config.yaml
arch: "uvit"
model: "class-conditioned image diffusion model"
dataset: "capsule endoscopy frames (Kvasir-Capsule)"
train_examples: 42238
image_size: 32
horizontal_flip: true
conditioning: "class"
objective: "edm"
cond_dim: 256
targets: ["finding"]
num_classes: 11
cond_dropout: 0.1
norm: "layernorm"
norm_position: "sandwich"
activation: "gelu"
head_dim: 64
fused_qkv: false
qk_norm: false
parallel_block: false
moe: "expert_choice"
num_experts: 4
moe_every: 1
expert_mlp_ratio: 0.5
experts_per_token: 1
shared_expert: false
patch_size: [4, 4]
layers: 8
width: 384
positions: "learned"
optimizer: "soap"
beta2: 0.99
lr: 0.0016
beta1: 0.95
shampoo_beta: 0.99
eps: 1e-08
precondition_frequency: 10
max_precond_dim: 1024
one_sided: true
adamw_lr_other_params: 0.0017
grad_clip: 0.5
gradient_centralization: true
ema_decay: 0.99
magnitude_pruning: 0.7
steps: 14200
batch_size: 128
epochs: 43.0
lr_schedule: "cosine"
final_lr_fraction: 0.1
warmup_steps: 2840
weight_decay: 0.2
adamw_weight_decay_other_params: 0
Rows from block 5 of a small class-conditioned image diffusion model, named by matrix and row number. Rows with one number within an expert belong to one neuron, the router's apart. Each number is 500 + 50 x the weight over its row's rms, rounded and kept within 0 to 999. All counts start at 0. Numbers have three digits each. After the name is the row's rms in percent of the matrix's.
Before each expert's rows are labels from the 100 images, of 14976 (inputs lightly noised), where the router gives the expert most weight on average: "place" is the part of the image that holds the peak. Only what is clearly more common there than usual is listed. The data: capsule endoscopy frames (Kvasir-Capsule). In brackets: how many of the 100.
# router: router (model.blocks.5.mlp.router.weight, 4x384, trained with AdamW), inputs 215-257
# up: expert up (model.blocks.5.mlp.up, 4x192x384), inputs 215-257
# down: expert down (model.blocks.5.mlp.down, 4x384x192, transposed), outputs 215-257

# expert 0
place: top right (38)
router.0 111:617486418503527515593483546502508404546561561504602535520466505522445562543457445498540477487509499606474566471462545473540503509
up.0 098:500560500415500499547547500569500406500500389500500500500571500500500601500500500500580349500500500500500465500438500500500500603
down.0 090:500500500500500500500500500500420500330616582500500500500500500500500436500314477500500500500500475500564500567500500500500615500
up.1 107:500500500500500500500584500500500562500545414500500397407578500500500605416730500500500500557500500436500500628404594607500500500
down.1 121:500401500500490445500500500500500453500500500500430378404500500619509540459500500470513500567621500500500500500500500500552500500
up.2 060:500433500500400500500500500500585565500500500500500500500500500500500581500500500500500699500405450500577500252500500500500500500
down.2 058:500500500500409373500500500500500500500500500500500500472500500500500500500500500500500500500500500500500500586500500500647653500
up.3 091:500619500500442500500500500500500500500590500500500500500500500500500610500500429500534500500500500500500500500500391500580500605
down.3 075:500436526567500500500443500500500531462500500622500500500613500430500469500500500500500386500500500596500500500495500500500500500
up.4 128:500534581306571500500500500396425500466500373500500500500583500523533598500556500500559500569557500435536480500500500592466468497
down.4 127:500412500500500448500500454460564385622500500500500500449500603500500418500500473546500500445443587500500500500562447429542599442
up.5 086:334500682615500528457500586500500500500500500557466500415500500500500546500504415612500599500500500401500500500500500500500355500
down.5 100:500547500500433410632559420500645500500553500500500538400637599500500500500500498395500500500500500500500500561500500500406309500
up.6 114:500500424311500469500500500500500544444500445556500500500556500500587553579551500500534403500500500500500500500500500500500500500
down.6 111:613423500306456474456500470500500500500550500500435500500500500500500500500500447561591587500500500500500500342519633378500500511
up.7 105:545601447467500500500500500500500617500541500500500533500556395393500500540500467500500500500500500550533500500500500500427332500
down.7 124:384484500500599500435500510566454500543500500454396623500579500500500500500546500473500608500553684500500500500411500500500500500
up.8 070:500500596517384500500614500500500500500500500500500500500500500572500500500500554500500500500500500417500500354500500500500675500
down.8 045:415500500500500500500500500500500500500500500500500500500500500500500500500500500500500500500500500500500635500500500500500323500
up.9 088:466500500500500419500610500570374500500500395500500500500500500500500500500500500500500500500500535370608422500500500500445364500
down.9 087:500500500500500500500500500500500500500500500642661500500500500500500500620500500500619500500500500500447500500500500500500491583
up.10 111:515500405500500500500500500500435500483500500500500500589500500500500577449500500544500380500500500500500500500500440500611681500
down.10 088:500500500500500500500429500500548449500500642393500500500500500389500460415500500500363500500400500500500500500500547500500500444
up.11 139:471543364448451389477500500412500421500500500500431500500581500500590588365505478500655595579425500500500500500500500515500500500
down.11 121:500500546382530500624500500374500500500500401500591476500395500500346500500500432500470460500500500500500527500442500528547500500
up.12 099:500500500500500500500500500500500500550650500500500500500500595469500500500500500500500500500590500500500500447500467500500500500
down.12 097:500558500444353500500547500481500500500531500500500500500500500589500500500500500500500500500414630500500389685500500500435500500
up.13 107:612500349420500485500548500588500576485558500500500500500500465500500500589500500428636500589500588543500500525500500478486500500
down.13 122:500500500455500500500608500500500500500612500452500500608500500477434500500432578594500500500599562500627500396440500500500426500
up.14 113:500464586500500500500500500500500500500500390500500500500601500500500500500500365500437500500602500525660500500500500500500542500
down.14 118:543500410500500500500540500646487500500556500500452500590500353443500500500500634500500547500500500592500500500506500500500440500
up.15 104:391571500500562500423500437500370544500500387569500500500500500500500394500500500425613500630619500416533500500500500475435500500
down.15 100:555342500528431609425500584500500500500500624500442500392500500500500475500500543585500500500406500500500500500500500500500500500
up.16 060:500500500500364500500472623500500500558500500446500589500404500500353500500500500500500544500500500500500500500500564500500500500
down.16 056:500500500500500500500500500500500500500500500500500500500500500500500500500500500500500500500500500500500500500500500500500500646
up.17 130:500558420500496500500500500500500613500628500580500500500500500500500371500500376536529500419564353500500518526466500500500500500
down.17 125:567500647426500500500500500500564500500484500500500500500500500500500500500500437500500500500500449500500414506500500500500448500
up.18 091:500500494500500500500500500500500500500592500500538500500500500500500500606719473402500389500500500500618500500377500500500634500
down.18 092:500500500500542500335500500514500500611500500500345500500500500500500500500500500500500500500500500359500500500500400360500500500

# expert 1
place: top left (52)
router.1 113:441611509453521545399511432507535580438481453503436566558504481485597486496540521556499478532509551434538481574431479494430420552
up.0 103:416550500500423500481450500637500500500575500500500500545500519368500500590500500500441500500560500605620500394442407500500522500
down.0 108:500500500500500500500607500500500492701592500410440500328500500500631500382500500500500508615565500500531500500500500394500500500
up.1 093:500500500406500456500639500500500500510500500500388536500500575500500500453500500500500394500458500500537534651632611500500500500
down.1 084:568500500500406451500400500500500458500500500619557432500538500420462500578401500500613500500500479621500500500452402500500500577
up.2 090:500503500500405434500500500408516500387579500500500500500500500500500500500500500500500500458500500500554500500500500500500500500
down.2 147:500439500500500500380570486478500500500500500500500500500500500500500500500500500500564500500500424500553500500500500532500500500
up.3 050:355500500548500500500500500326462710343500500500500500500500500500500500500500506500500500500500500500500500500500500500500500500
down.3 075:595405500500547500596507431500500500722500500361506370500500500500405500500388500500500500500586482500500500397500500343500500500
up.4 079:500441527564500500500622500500500500558460500500500500500500500500500500482500503475500500500437500450500500500552500500622500500
down.4 048:500500328377500500500500500743500500500455500500500500606500500500500500500500500500500500500500500500500500500500500500500500500
up.5 092:500500416500500500500387500500500525500500500560500462650485500500500500500632500653500413500500500500500500500500500303412500500
down.5 085:392592500500500500500500500500545500500548500485500500500503500500500692434500422452500500500500500500500500500500500500586560500
up.6 106:500500438500461480585500361500500470597500500520500358480597584500500589589389500452500357497575500566569500452475500564500500561
down.6 135:612524500500500500459500563500417500500571500553458500577489483500500404500500500500500516500567550507500500482465500500522500500
up.7 103:500500428500500500500500458500373500647500500500500440500500363500500361500500500500500500500500464536500621500500500500500500500
down.7 119:500433500477595500500500500500584505724500418500500518500500500415500500500500459500634502500584564500413500500594500500488500389
up.8 093:500500500500465500500500500500500500500578500500500538500450380500333500500685500500501481500500500500500583500500500500500500500
down.8 079:550500500507500393500500500437500500500500500378500500500500566500500500500500500443487544500500553500500500500500500378500500521
up.9 107:500538335500500357500500500500558500500661438551500643500500426500565500500500500500695500500500500500485466500500402500424553500
down.9 095:489417697580500648480500500564342500500500500500454500561500526455500500500500500500414591500628500500511415500490500500500407500
up.10 088:500500500500582500500500500500500500500500500616500534500393500402500500500500500625586458500500500500454500500500500424500500500
down.10 080:500500500500500500500396500500500500500572539500500416500500507500500500500500500500500500500618425393500500500500500500500500500
up.11 116:559500500500500535500500500500500444500500500625575500500500435500525500500500500437500500500500367631500500413500561596500500500
down.11 130:500500430500440500500500500623500500501500500603567481604551500500517395562464500503500500500405364500344500435556408500500500532
up.12 067:500500500571500613500500500480500500500500500500500500631500500380274500500500500500500500500500500500500500646348500500500500500
down.12 079:500484500500500322500500500436500389500500600550556500500500500500500500500441500500593500500408500610500500697500500500500500500
up.13 084:500349500547500500500500580500500500500500350500500500500579500500500500577477457483500500500597500500591665468500500500500500538
down.13 071:494500500500500500627500595500447500426500500549500500500500500642500500500500500500505500500500525500500428500500629612500500500
up.14 095:500500500500428500434588500500500500500500500526500500500311500553500500537500564500589500355500500500500500595500500500500414500
down.14 093:500500424500500500500500500500500500500620500500521583500571500384368500500500500500500500500617460500500500381500500552515500500
up.15 090:500500500590500487500500500500500500500500500571500500500367500500500500500602500500500500437500500500500553500584500500500345500
down.15 093:500500500500570406574500500520521500500462500500500500500635338500500500500500500500523500504500500500588500519500500500500564500
up.16 068:500596360500497500500500500676500500500500500500500500500500500500500500500500500500500500500500500421500526500500500500500500500
down.16 083:500500500342377500500418500500500500500500500500585500360500500500500500500500500500500411500500500500500500500500500500500500500
up.17 111:350534500420500500500500500500500500394500500500433546500382500500428500500500500500500500396500500537500500500500500500500500644
down.17 082:500500573500545500500500500500500499637500500500500500500500500500500447500500500500500500500493500500576500678500500500500613500
up.18 106:500617500500500500500500500500500500468527500500500500500500500500500562551500500598500500500500500500500500397500433500500669434
down.18 121:442451616500412647500500409500369521359500500500500500500500422500500365482467500500500500500500500557500500500500500573500500500

# expert 3
place: middle left (50)
router.3 074:402493552463462501530530516545496518565582425518498481474527470448523519506450477473468564534465458526500436463517498458539533504
up.0 074:500473500616500500500500473500500500500500500500500456500500472500500500500438500500348500570457738480500500500639500418501500505
down.0 054:500500500500500500500500500634500500500500500500500500500500487720466704500607500500500500500500442500329500500500500500500500575
up.1 090:500500465500679500500500500378500500500500500603668500500500500482500346500657500500500500500605511500543500500380529500498394500
down.1 120:500500416500500500455531559574622500500500500500500500404500321500500500500500511500500500500500500481331500500500500500451500500
up.2 114:500636373453500500500500500500500481500641500578306667500500619500500500500500500500500500500500500500500500500500500500396414500
down.2 121:500500373500500500500500500500560500500500500500322636461500441500500500500513579500553500417500495500367500500500500500437500496
up.3 117:500500607500500493500500500500500430500500389500500500500500608500500595500500500500523545500561500500500500612500500500500516500
down.3 140:456500659425500500500458500500535500500633500500558449500578510500500597500500500500500500500500500500592448500500599500500578500
up.4 098:500500500500500500500425500500500490500564500500500511564500500401500500500500500500500500500500313500500500500500500500500500500
down.4 091:400500465500500500548500500500500500500400500500534500500500500500500500500500500356500500405500539500500469413500579396531443576
up.5 070:500354656500500539556500500500500549532500500464500500500498500500500500468500500500500500641500500500323500353500500499500500500
down.5 048:500500500500418500580564500500500600500394500500500452500500500371500500533289412500500500500500500500500337500500500500500500500
up.6 108:460500417500414396556647468588457383602566500500500437500512564500500573500500500500500397500500380546500570480537500500500500500
down.6 121:500552500500598637465451584500568500407446548486579500594546500500500450459556547500500568539555595476500473543407500500469475500
up.7 087:500500500500500500500500500525500500404456510474500500495687500500621500500500500500460500494500500500500279500456517462500441500
down.7 077:407500500500500500500500500500500408612500628500500500433500500500500450376500500500500500500500500500500500500420500500611675393
up.8 105:500500502500559500500500637514500500500566500500385500500500500500500500500585500500500500500511611500487500500500500500500500443
down.8 088:500523500478500500575460500500500559500464376500407500500500500555500433500505388500500579500500583500500500709456565500500560500
up.9 087:381466500500500500583500500500500500380500449500500563500500500500500500500500500500500400500500500500523513500500466500500500500
down.9 083:500500500500508552497431500581500500500494601500500500484500500500500500402526500500500550554412500500478500500416500540500550500
up.10 087:500500500500500500482500611500500500372500500500500383500401500500500500500474500440500500500500613520500500500500500500500500500
down.10 077:500500500500327500500500500500621459500500500349500500500500459661580500500500500500482500500500500424511500500630435500500500500
up.11 078:500500610500588500500458418500500500396500500500500500500500500500586500500500500500500495500500500500500536500500500500500500500
down.11 080:510500640500500500500500500500500325480500500500500500613500500500500420331500500500480500500500500500425430500500500500500500500
up.12 095:619500500394500406471500500492633500500594588548605500500500500561500500603576500500500483418500500500500500500500321500500500500
down.12 089:577498500630500523500506500500375500403500500555500500439500500500489500565500538500500500500375500548500500405500500500500500592
up.13 089:500500500424343500500500500500500454500645372503513500500500500592500500596500442500500500405486500500500675514500569500500500603
down.13 092:574500500604500500500407500500399500533500500500601500500500500500500500500500500590500500500500468500500505500500500500500500581
up.14 084:500425500465644500500500500500500529500500434500500500500500500500528500500500470500459500500500500500500364500500474500500500550
down.14 073:407580500501500500500500500500500500385500500477500500608500500500500461298500500500500617500500500500500486500500500500500500500
up.15 100:500475500500456500476500500500500500577458500502500500500500386602500500500500581500500500539516529323467500500521500434500500513
down.15 051:500555500500500398500500500500500500333500500500500500500500500500500443500500500500500500500498500500500500500346500500403405500
up.16 110:500500492384474460500500464500606500500500500500534500347500617500500500577500500437500500500500577537455540500500491628440500623
down.16 095:500500500500437400500500400500501534500500484543595500500500540519500570516500500490500500500448500537389542500500553340500500580
up.17 091:500503500500456500586561599500531500601583500456500500500500500592500500500617391500500500445500500500500368500500498509500554589
down.17 092:582500500398500500500492500500448500500500507601500513564500500500500389500500500500500500500500422541414574500500394525437445431
up.18 114:500515500500500500500604425500500501564500420500437500500500500464500500565500500500514554500596500500500500500500440500457500500
down.18 127:478572500578515500500426500500500500551475500437513582500500599470491500504500378500546500500561500481492500575500455438500500500