From a checkpoint of a small class-conditioned image diffusion model: norm layernorm, layers 8.
Rows from expert 0 of block 4, named by matrix and row number. Rows with one number belong to one neuron. Each number is 128 + 24 x the weight over its row's rms, rounded and kept within 0 to 255. All counts start at 0. After the name is the row's rms in percent of the matrix's.
# up: expert up (model.blocks.4.mlp.up, 4x192x384), inputs 192-383
# down: expert down (model.blocks.4.mlp.down, 4x384x192, transposed), outputs 192-383
up.73 062 [128 128 128 128 128 128 128 128 128  45 128 128 128 128  80 128 128 128 128 128 128 128 128 128 120 128 128 128 128 176 128 128 128 128 128 105 128 128 128 128 128 128 128 128 128 128 128 128 149 128 100 128 128 128 128 128 128 128 128 128 128 128 128 128 128 134 128 128 128 128 128 128 128 128 109 128 128 128 128 128 128 128 128 128 128 128 128 128 128 128 128 128 128 128 128 128 128 128 227 147 128 128 128 128 128 141 128 128 128 128 128 128 158 159 128 128 128 127 128  96 128 120 128 128 139 128 128  80 165 128 136 128  63 128 128 128 120  77 120 121 121 128 128  66 128 128 128 128 128 188 128 128 128 128 128  75  48 128 128 153 160  74 128 128 128 128 219 128 128 128  73 128 128 128 128 128 128 128 128 128 128 167 128 128 128 128 128 128 128 128 128 128]
down.73 051 [128 128 128 128 128 128 128 128 128  59 128 128 128 128 128 128 128 128 128 128 128 128 128 128 125 128 128 128 128 128 128 128 128 128 128 128 128  97 182 128 128 128 128 128 128 128 128  73 128 128 131 128 128 123  14 128 128 128 128 128 199 128 128 128 128  43 128 128 128 128 128 128 128 128 128 128 128  56 128  68 128 128 128 128 128 128 128 128 128 128 121 128 128 128 128 128 255 170 128 128 128 128 128 128 128 128 128 128 128 128 128 178 128 128 128 128 169 128  53 168 128 128 160 128 128 128 128 128 128 128 128 128 128 128 128 128 128 128 128 128 128 128 209 155 128 128 128 128 165 128 128 128 128 128 128 128 128 128 128 128 128 128 128 128 190 128 128 128 128 128 128 128 128 128 128 158 128  33 128 128 128 128 128 128 128 128 128 128 151 128 128 128]
up.74 131 [128 101  77  84 128 128 128 140 109 128 128 128 128 128 128 157 128 128 128 128 128 128 148 128 124 128 128 188 220 128 128 118 128 128  82  94 107 128 105 128  96 128 131  92  73 128 128 128 173 128 138 169 128 169 128 128 128 128 128 128 128 137 128 128 191  97 132  93 128  98 128 128  90  92 128 128 128 128 128 120 102 112 128 128 135 128 153 194 128 128 128 128 100 193 128 128 128  63 128 113 128 128  90 128 151 128  46 128 128 144 128 128 128 128 188 128 128 128 128 128 128 128 151 128 128 128 128  83 128 128 128 128 128 146 128 100 128 128 128 170 128 163 128  90 128 128 128 128  55 150 128 128 164 105  90 128 146 157 150 128 128 128  99 206 196 128 128 128 128 128 108 128 102  82 128 128 128 160 128 117 128 128 168 128 128 128 128 128 141 128 128 128]
down.74 121 [128 128 128 128 114 150 128 128 128 128 128 128 128 174 128 128  89 128 159 128 128 138 128 128 128 128 128 128  85 128 128 128 158 128 128 128 128 115 128  92 128 128  88 128 128 185 128 128 128 128  81  74  48 128 128 158 128 133 128 128 155  84 156 128 128 128 164 128 128 128 128 144 128 128 128 128 128 108 128 178 128 128 103 183 128 128 128 126 137 204 129 128 128 128 128 128 190  57  89 128 167  98 103 128 197 128 128 128  63  50 128 128 128 128 128 128 128 180 128 128 128 128  68 128 128 160 103 121 115 121 128 128 170 128 128 128 128 149 128 128 106  82 128 128 128 128 128 141 128  91 128 128 128 128 124 128 111 128 128 128 128 128 149 128 128 128 111  98 128 128 106 128 128 102  64 128 128 128 128 156 128 128 128 128 128 128 128 180 128 130 128 109]
up.75 117 [128 133 110 101 128 128 128 128 128 227 128 128 157 128 128 128 101 128 128 128 128 128 128 128 175 128 128 128 128 128 128 128  85 128 128 128 128  83 128  88 128  72 128 128 128 128 128 128 128  71 137 168 128 128 135 128 156 128 128 128 101 128 128 128 128 106 128 128 128 163 128 212 100 103 128 128 122 128 128 128 128 128  82 124 187 128 128 128 153 128 128 128 128 128 128  84 128 160  99 128 128 128 128 146 148 128 128  90 128 145 128 143 102 128  84 138  82 128 128 159 128  80 128 128 128 127 128 128 128 210 128 128 128 104 226  94 128 153 128 143 128 128 145 128 128 128 178 128 128 128 123 128 128 147 107 150 161 128 156 128 128 183 128 128 128 162  82 128 165 128 150 117 128 128 128 128 128 128 128 128 102 128 128  97 128 128 128 128 128 168 128 128]
down.75 123 [128 190 128 128 112 128 189 103 128  89 155 141 213 150 128 128 128 128 171 162 128 150 128 128 113 128  59 128 128 156 128 128 128 194 109 128 154 128 132 137 128 138 128 219 109 128 128 169 128 128 141 128 128  77 145 148 128  73 144 128 128 112  71 165 128 128 162 128 161 128 128 185 128 128 127 128 128 128 128 128 167 112 128 127 128 128 128 128 128 128  99 150 132 128 147 128 128 128 105 202 128 128 148 128 128 128 128  87 128 128 128  96 128 128 163 128 119 128 128 128 128  57 128 160 145 153  71  92 128 128 128 128 108 142 147 151 155 143 128 202 128 128 128 128 128  61 122 128 173 128 128 105 128 128 134 128 128 128 128 128 104 128 175 128 128 128 182  90 128 128 128 130 128 128 144 106 128 139 159  76 147 114 128 122 128 181 128 128 128 110 150 128]
up.76 091 [128 146 128 128 128 128 128 128 128  81 124 128 128 128 128  82 128 178 128 128 128 177 128 128 128 128 147 128 128 128 128 178 128 163 128 128 113 128 128 128 128 161  91 128 128 128 128 128  48 128 128 128 128 128  70 128 128  69 128 128 128 160 128 128 128 120 128 139  68 128 137 128 128 168 128 128 128 128 128  92 128 128 205  93 128 115 128  85 128 128 128 128 128 146 128 128 128 128 214 128 128 128 128 128 128 128 128 128 108  94 128 128  49 128 128 128 166  88 128 128 120 172 128 128 128 128 155  99 128 128  88 128 128 141 104 128 128 128 128 128  84 128 133 128 128 128 160 128 128 128 128 105 128 128 128  66 128 128 128 128 128 128 128 128 128 128 125 128 181 128 128 128 128 128 128 160 139 128 128 128 151 128  85 128 128 200 128  50 128 128 128 128]
down.76 089 [128 157 155  89 128 101 176 128 128 128 155 128 128 140 128 150 128  67 128 128 128  64 128 128 128 128 128 128 128 128 128 163 128 144 168 128  67 128 128 154 176 128 116 128 128  84 128 128 128  94 128 128 128  87 128 128 118 128 128 128 128  21 128 128 111 128 128  94 118 128 154 128 143 175 128 128 128  74  77 148 128 128  85 149 125 138 128 128 128 128 128 128 128 128  96 128 164  97 128 128 128 128 128 110 174 128 128 128 156  78 128 128 128 128  79 128 128 128 128 128 128 179 128 147 128 129 128  79 165 128 110  75 113 124  43 128 161 128 160 103 128 128 128 128 128 128  66 128 128 128 128 128 128 128  65 128 128 128 128 128 128  62 128 128 128 128 128 128 128 128 128 128 166  71 128 128 191 128 128 128 144 171 128 128 128 128 179 128 128  49 128 117]
up.77 100 [128 128 128 128 128 128 128 128 128 128 128 186 128 128 128 128 128 128 128 128 128 128 128 149 128 128 136 128 128 106 159 128 203 128 128 164 128 173 128 132 128 123 128 146 135 172  92 128 128 157 175 128 168 128 180 128 130 128  88 128 178 128 128 128 128 104 161 115 128 102 180 128 128 128 128 128 128 128 128 128 128 128 128 178 128 169 180  85 128 208 128 128 128 128 128  86 128 128 128 128 115 128 128 128 128 128 217 158 128 128 174 128 128 128 128 128  80 128 128 128  99 129 128  71 101 128 128 128 128 128 136 128 108 128 128  69 128  94 128 161 128 128 128 204 128 128 128 128 128 128 128 135 128  40 255 128 107 153 128 128 128 128 128  84 128 128 128  87 125 128 128 169 139 128 128 123 128 128 128 128 128 128 117 128 128 128 159 128 128 128 128 128]
down.77 093 [199 128 128 128 128 102 128 128 133 128 128 128 128 128 128 128 128 128 128 128 128 128 128 157 128 128  89 148 128 128 128 128  79 128 128 128 128 128  64 128 128 128 128 128 128 128 128 128 183 128 128 128 128  99 166 128 128 128 128 144  53 113 155 128 109 128 128 128 128 128 128 128 128 128  72 128 128 128  75 230 128 128 128 128 128 128 128 128 128  96  12 128 128 125 128 160  76 128  96 128 128 128 123 128 128 128 172 107 128 128 128 158 135 128 175 128 198 128 128 128 226 128 149 128 128 128 128  91 128 128 128 128 128 128 128 173 128 128 128  94 128 128 128  90 137 128 128  74 128 128 128 128 128 128 128 128 128 128 161 128 128 128 128 128 128 128 128 128 160 128 128 128 128 128 128 128 128 128 139 128 128 128 122 128  85 137 104 128 128 128 128 128]
up.78 085 [146 128 128 128 128 128 128 128 128  94 128 152  53 105 128 128  50 128 128 128 128 128 174 128 128 128 128 128  87 128 152 128 128 128 165 128 128 128 128 128 112 184 128  96 128 128 128 128 128 128 128 128 128 128  42 128 161 128 128 128 128 128 128 128 128 128 128 128  73 134 128 128 128 128 128 128 128 128 166 128 128 128 128 128 128 128 128 128  56 138 113 123 128 128 128 128 128 128 128 128 101 128  97 128 128 194 128 128  98 128 128 128 128 128 128 128 128 128 128 128 128 128 128 128 128 128  46 128 128 128 128 128 128 128 126 128 166 128 128 128  69  99 128 128 128 128 206 128 128 128 111 128 128 128 133 161 128 128 129  95 128  52 128 128 128 187 128 128 128 128 128 128 128 171 128 128 151 128 128  52 128 167 128  93 128 128 128 128 138 128 128 128]
down.78 097 [128 128  92  91 128 128 128 152 128 128 168 128 128 128 128 128 128 183 128 128 128 128  58 128  70 154 128 128 149 128 128 128  93 128 128 128 128 128 167 128 128 128 128 164 168 128 174  88 128  94 128 194 128 128 128 197 128 128 128 128 122 128 128 128 113  92 128 128 100 128 128 128 128 128 156 128 185 128 128  93 128 137 128 103 128 128 143  88 128  68 128 128 113 128 128 114 128 127 139 128 128 178 172 128  97 128 104 128 160 175 179 128 125 128 128 128 118  68 128 128 128 128 128 128  59 128 128 128 128 128 113 128 128 128 128 128 128 128 128 128 128  87 128 128 128 123  91 116 128 128 128 128  75 128 128 128 128 104 192 128 128 128  94 128 128 128  69 111 124 128 128 128 128 128 128 128 133 128 144 132 128 128 128 128 142  93 128  77 128 128 128 128]
up.79 105 [207 185 128 128 128 128 128 128 128 128 128 128 130 128 170 128  59 128 111  87 128 128 128 128 128 140 135 128 128 128 170 128 128 128 201 128 128 128 128 140 128 128 128 173 128 128 128 128 128 128 128 128 128 128 128 128 128 128 128 129  86 128 128 128 116 128 128 128 128 128 128 128 128 128 128 128 128 128 128  69 153 128 128 128 128 128 128 128 128 128 100 128 128 128 147 128 168 128 128 128 141 129 128 128 128 128 196 128 128 128 128 128 128 128 128 128 128 128  94 159 128 198 128 128 128 128 125  56 128 128 128 126 128 128 183 128 128 128 128  79 128 126 128 128 128 128 128 128 128  93 128 128 128 102 128  39  69 153 177 116 128 128 128 128 128 160 150 128 128 128 128 111  91  93 128 128 128 128 171 128 128 128 128 115  86 128 128 128 155 128 214 149]
down.79 091 [128 128 188  63 128 172 128 158 128 128 128  40 128 128 128 128 128 128 128 128 128 128 128 128 125 206 202 128 128 128 120 128 128 128 120 128 128 128 128 128 128 125 128 128 128 128 128 128 128  59 128 128 128 128 161 128 128 224 128 128 128 128 128 128 132 128 128 128 128 128 121 128 128 128 128 128 128 176 128 128 128 178  77 128  76 128 128 128 128  60 128 128 128 128 128 128 128 128 113 117 128 128 128 128 128 128 135 128 128 128 128 128 128 128 157 128 128 128 128 128  88 128 128 128 154  44 128 128 128 128 128 128 154 128 128 128 128 138 128 155 185 128 169 128 128 132 128 128 163  92 128 128 136 128 128  91 128 128 179  77 178 128  83  57  64 161 128 128  76 128  97 173 128 128 128 128 128 128 238  84  81 128 128 153 128 128 128 128 128 128 128 128]
up.80 068 [128 128 128 128 128 128 122 128  46 128 128 128 128 128 128 128 128 128 128 128  58 128 128  68  60 128 128 128 128 128 128 203 141  55 128 128  78 128 128 175 128 128 128 128 128 128  28 128 128 128 128  93 128 128 128 128 128 128 128 128 128 128 128 156 128 128 128 165 128 128 128  40 128 102 128 128 152 128 188 128 128 128 128 128 128 100 128 128 128 128 128 128  23 128 128 128 128 128 128 128 128  57 150 128  88 128 128 128 128 128 128 128 140 128 128 128 128 128 128 128 128 197  98 128 128 128 128 128 128 232  87  86 158  90 128 128 150 128 128 128 128 128 128 128 128 128 128 128 128 143 128 128 128 128 128 128 128 203 128 128 128 128 100 128 128 128 128 128 128 128 128 128 128 128 128 128 128 128 128 128 128 128 128 128 128 128 128 128 128 208 128 128]
down.80 071 [128 128 128 128 128  79 128 128 128 128 128 128  84 128 128 128 128 128 128 182 128 128 128 128 128 128 128 128 128  47 128 128  88 128 128 128 128 128 128 109 170  48 128 128 128   0 142 128 128 128 128 222 151 128 128 128 128 128 128 128 128 156 188 128 128 245 128 128 128 128 128 128 128 128 128 128 128 128 128 180 128 195 128 128 128 128 128 128 128 128 128 128 107 128 128 128  99 128 128  97 128 156 128 133 128 128 128 128 128 128 128 113 128 128 128 128 128 128 128  88 128 149 128 128 128 128 164 128 128 128  93 128 128 128 128  87  66 128 194 128 128 128 128  89 173 128 128 119 128 128 128 128 128 128 128 128  76 128 128 128 128 166 128 128 114 128 128 128 128 128 128  54 128 128 166 128 171 139 128 128 128 128 128  84 128 101 128 128 128 128 128 128]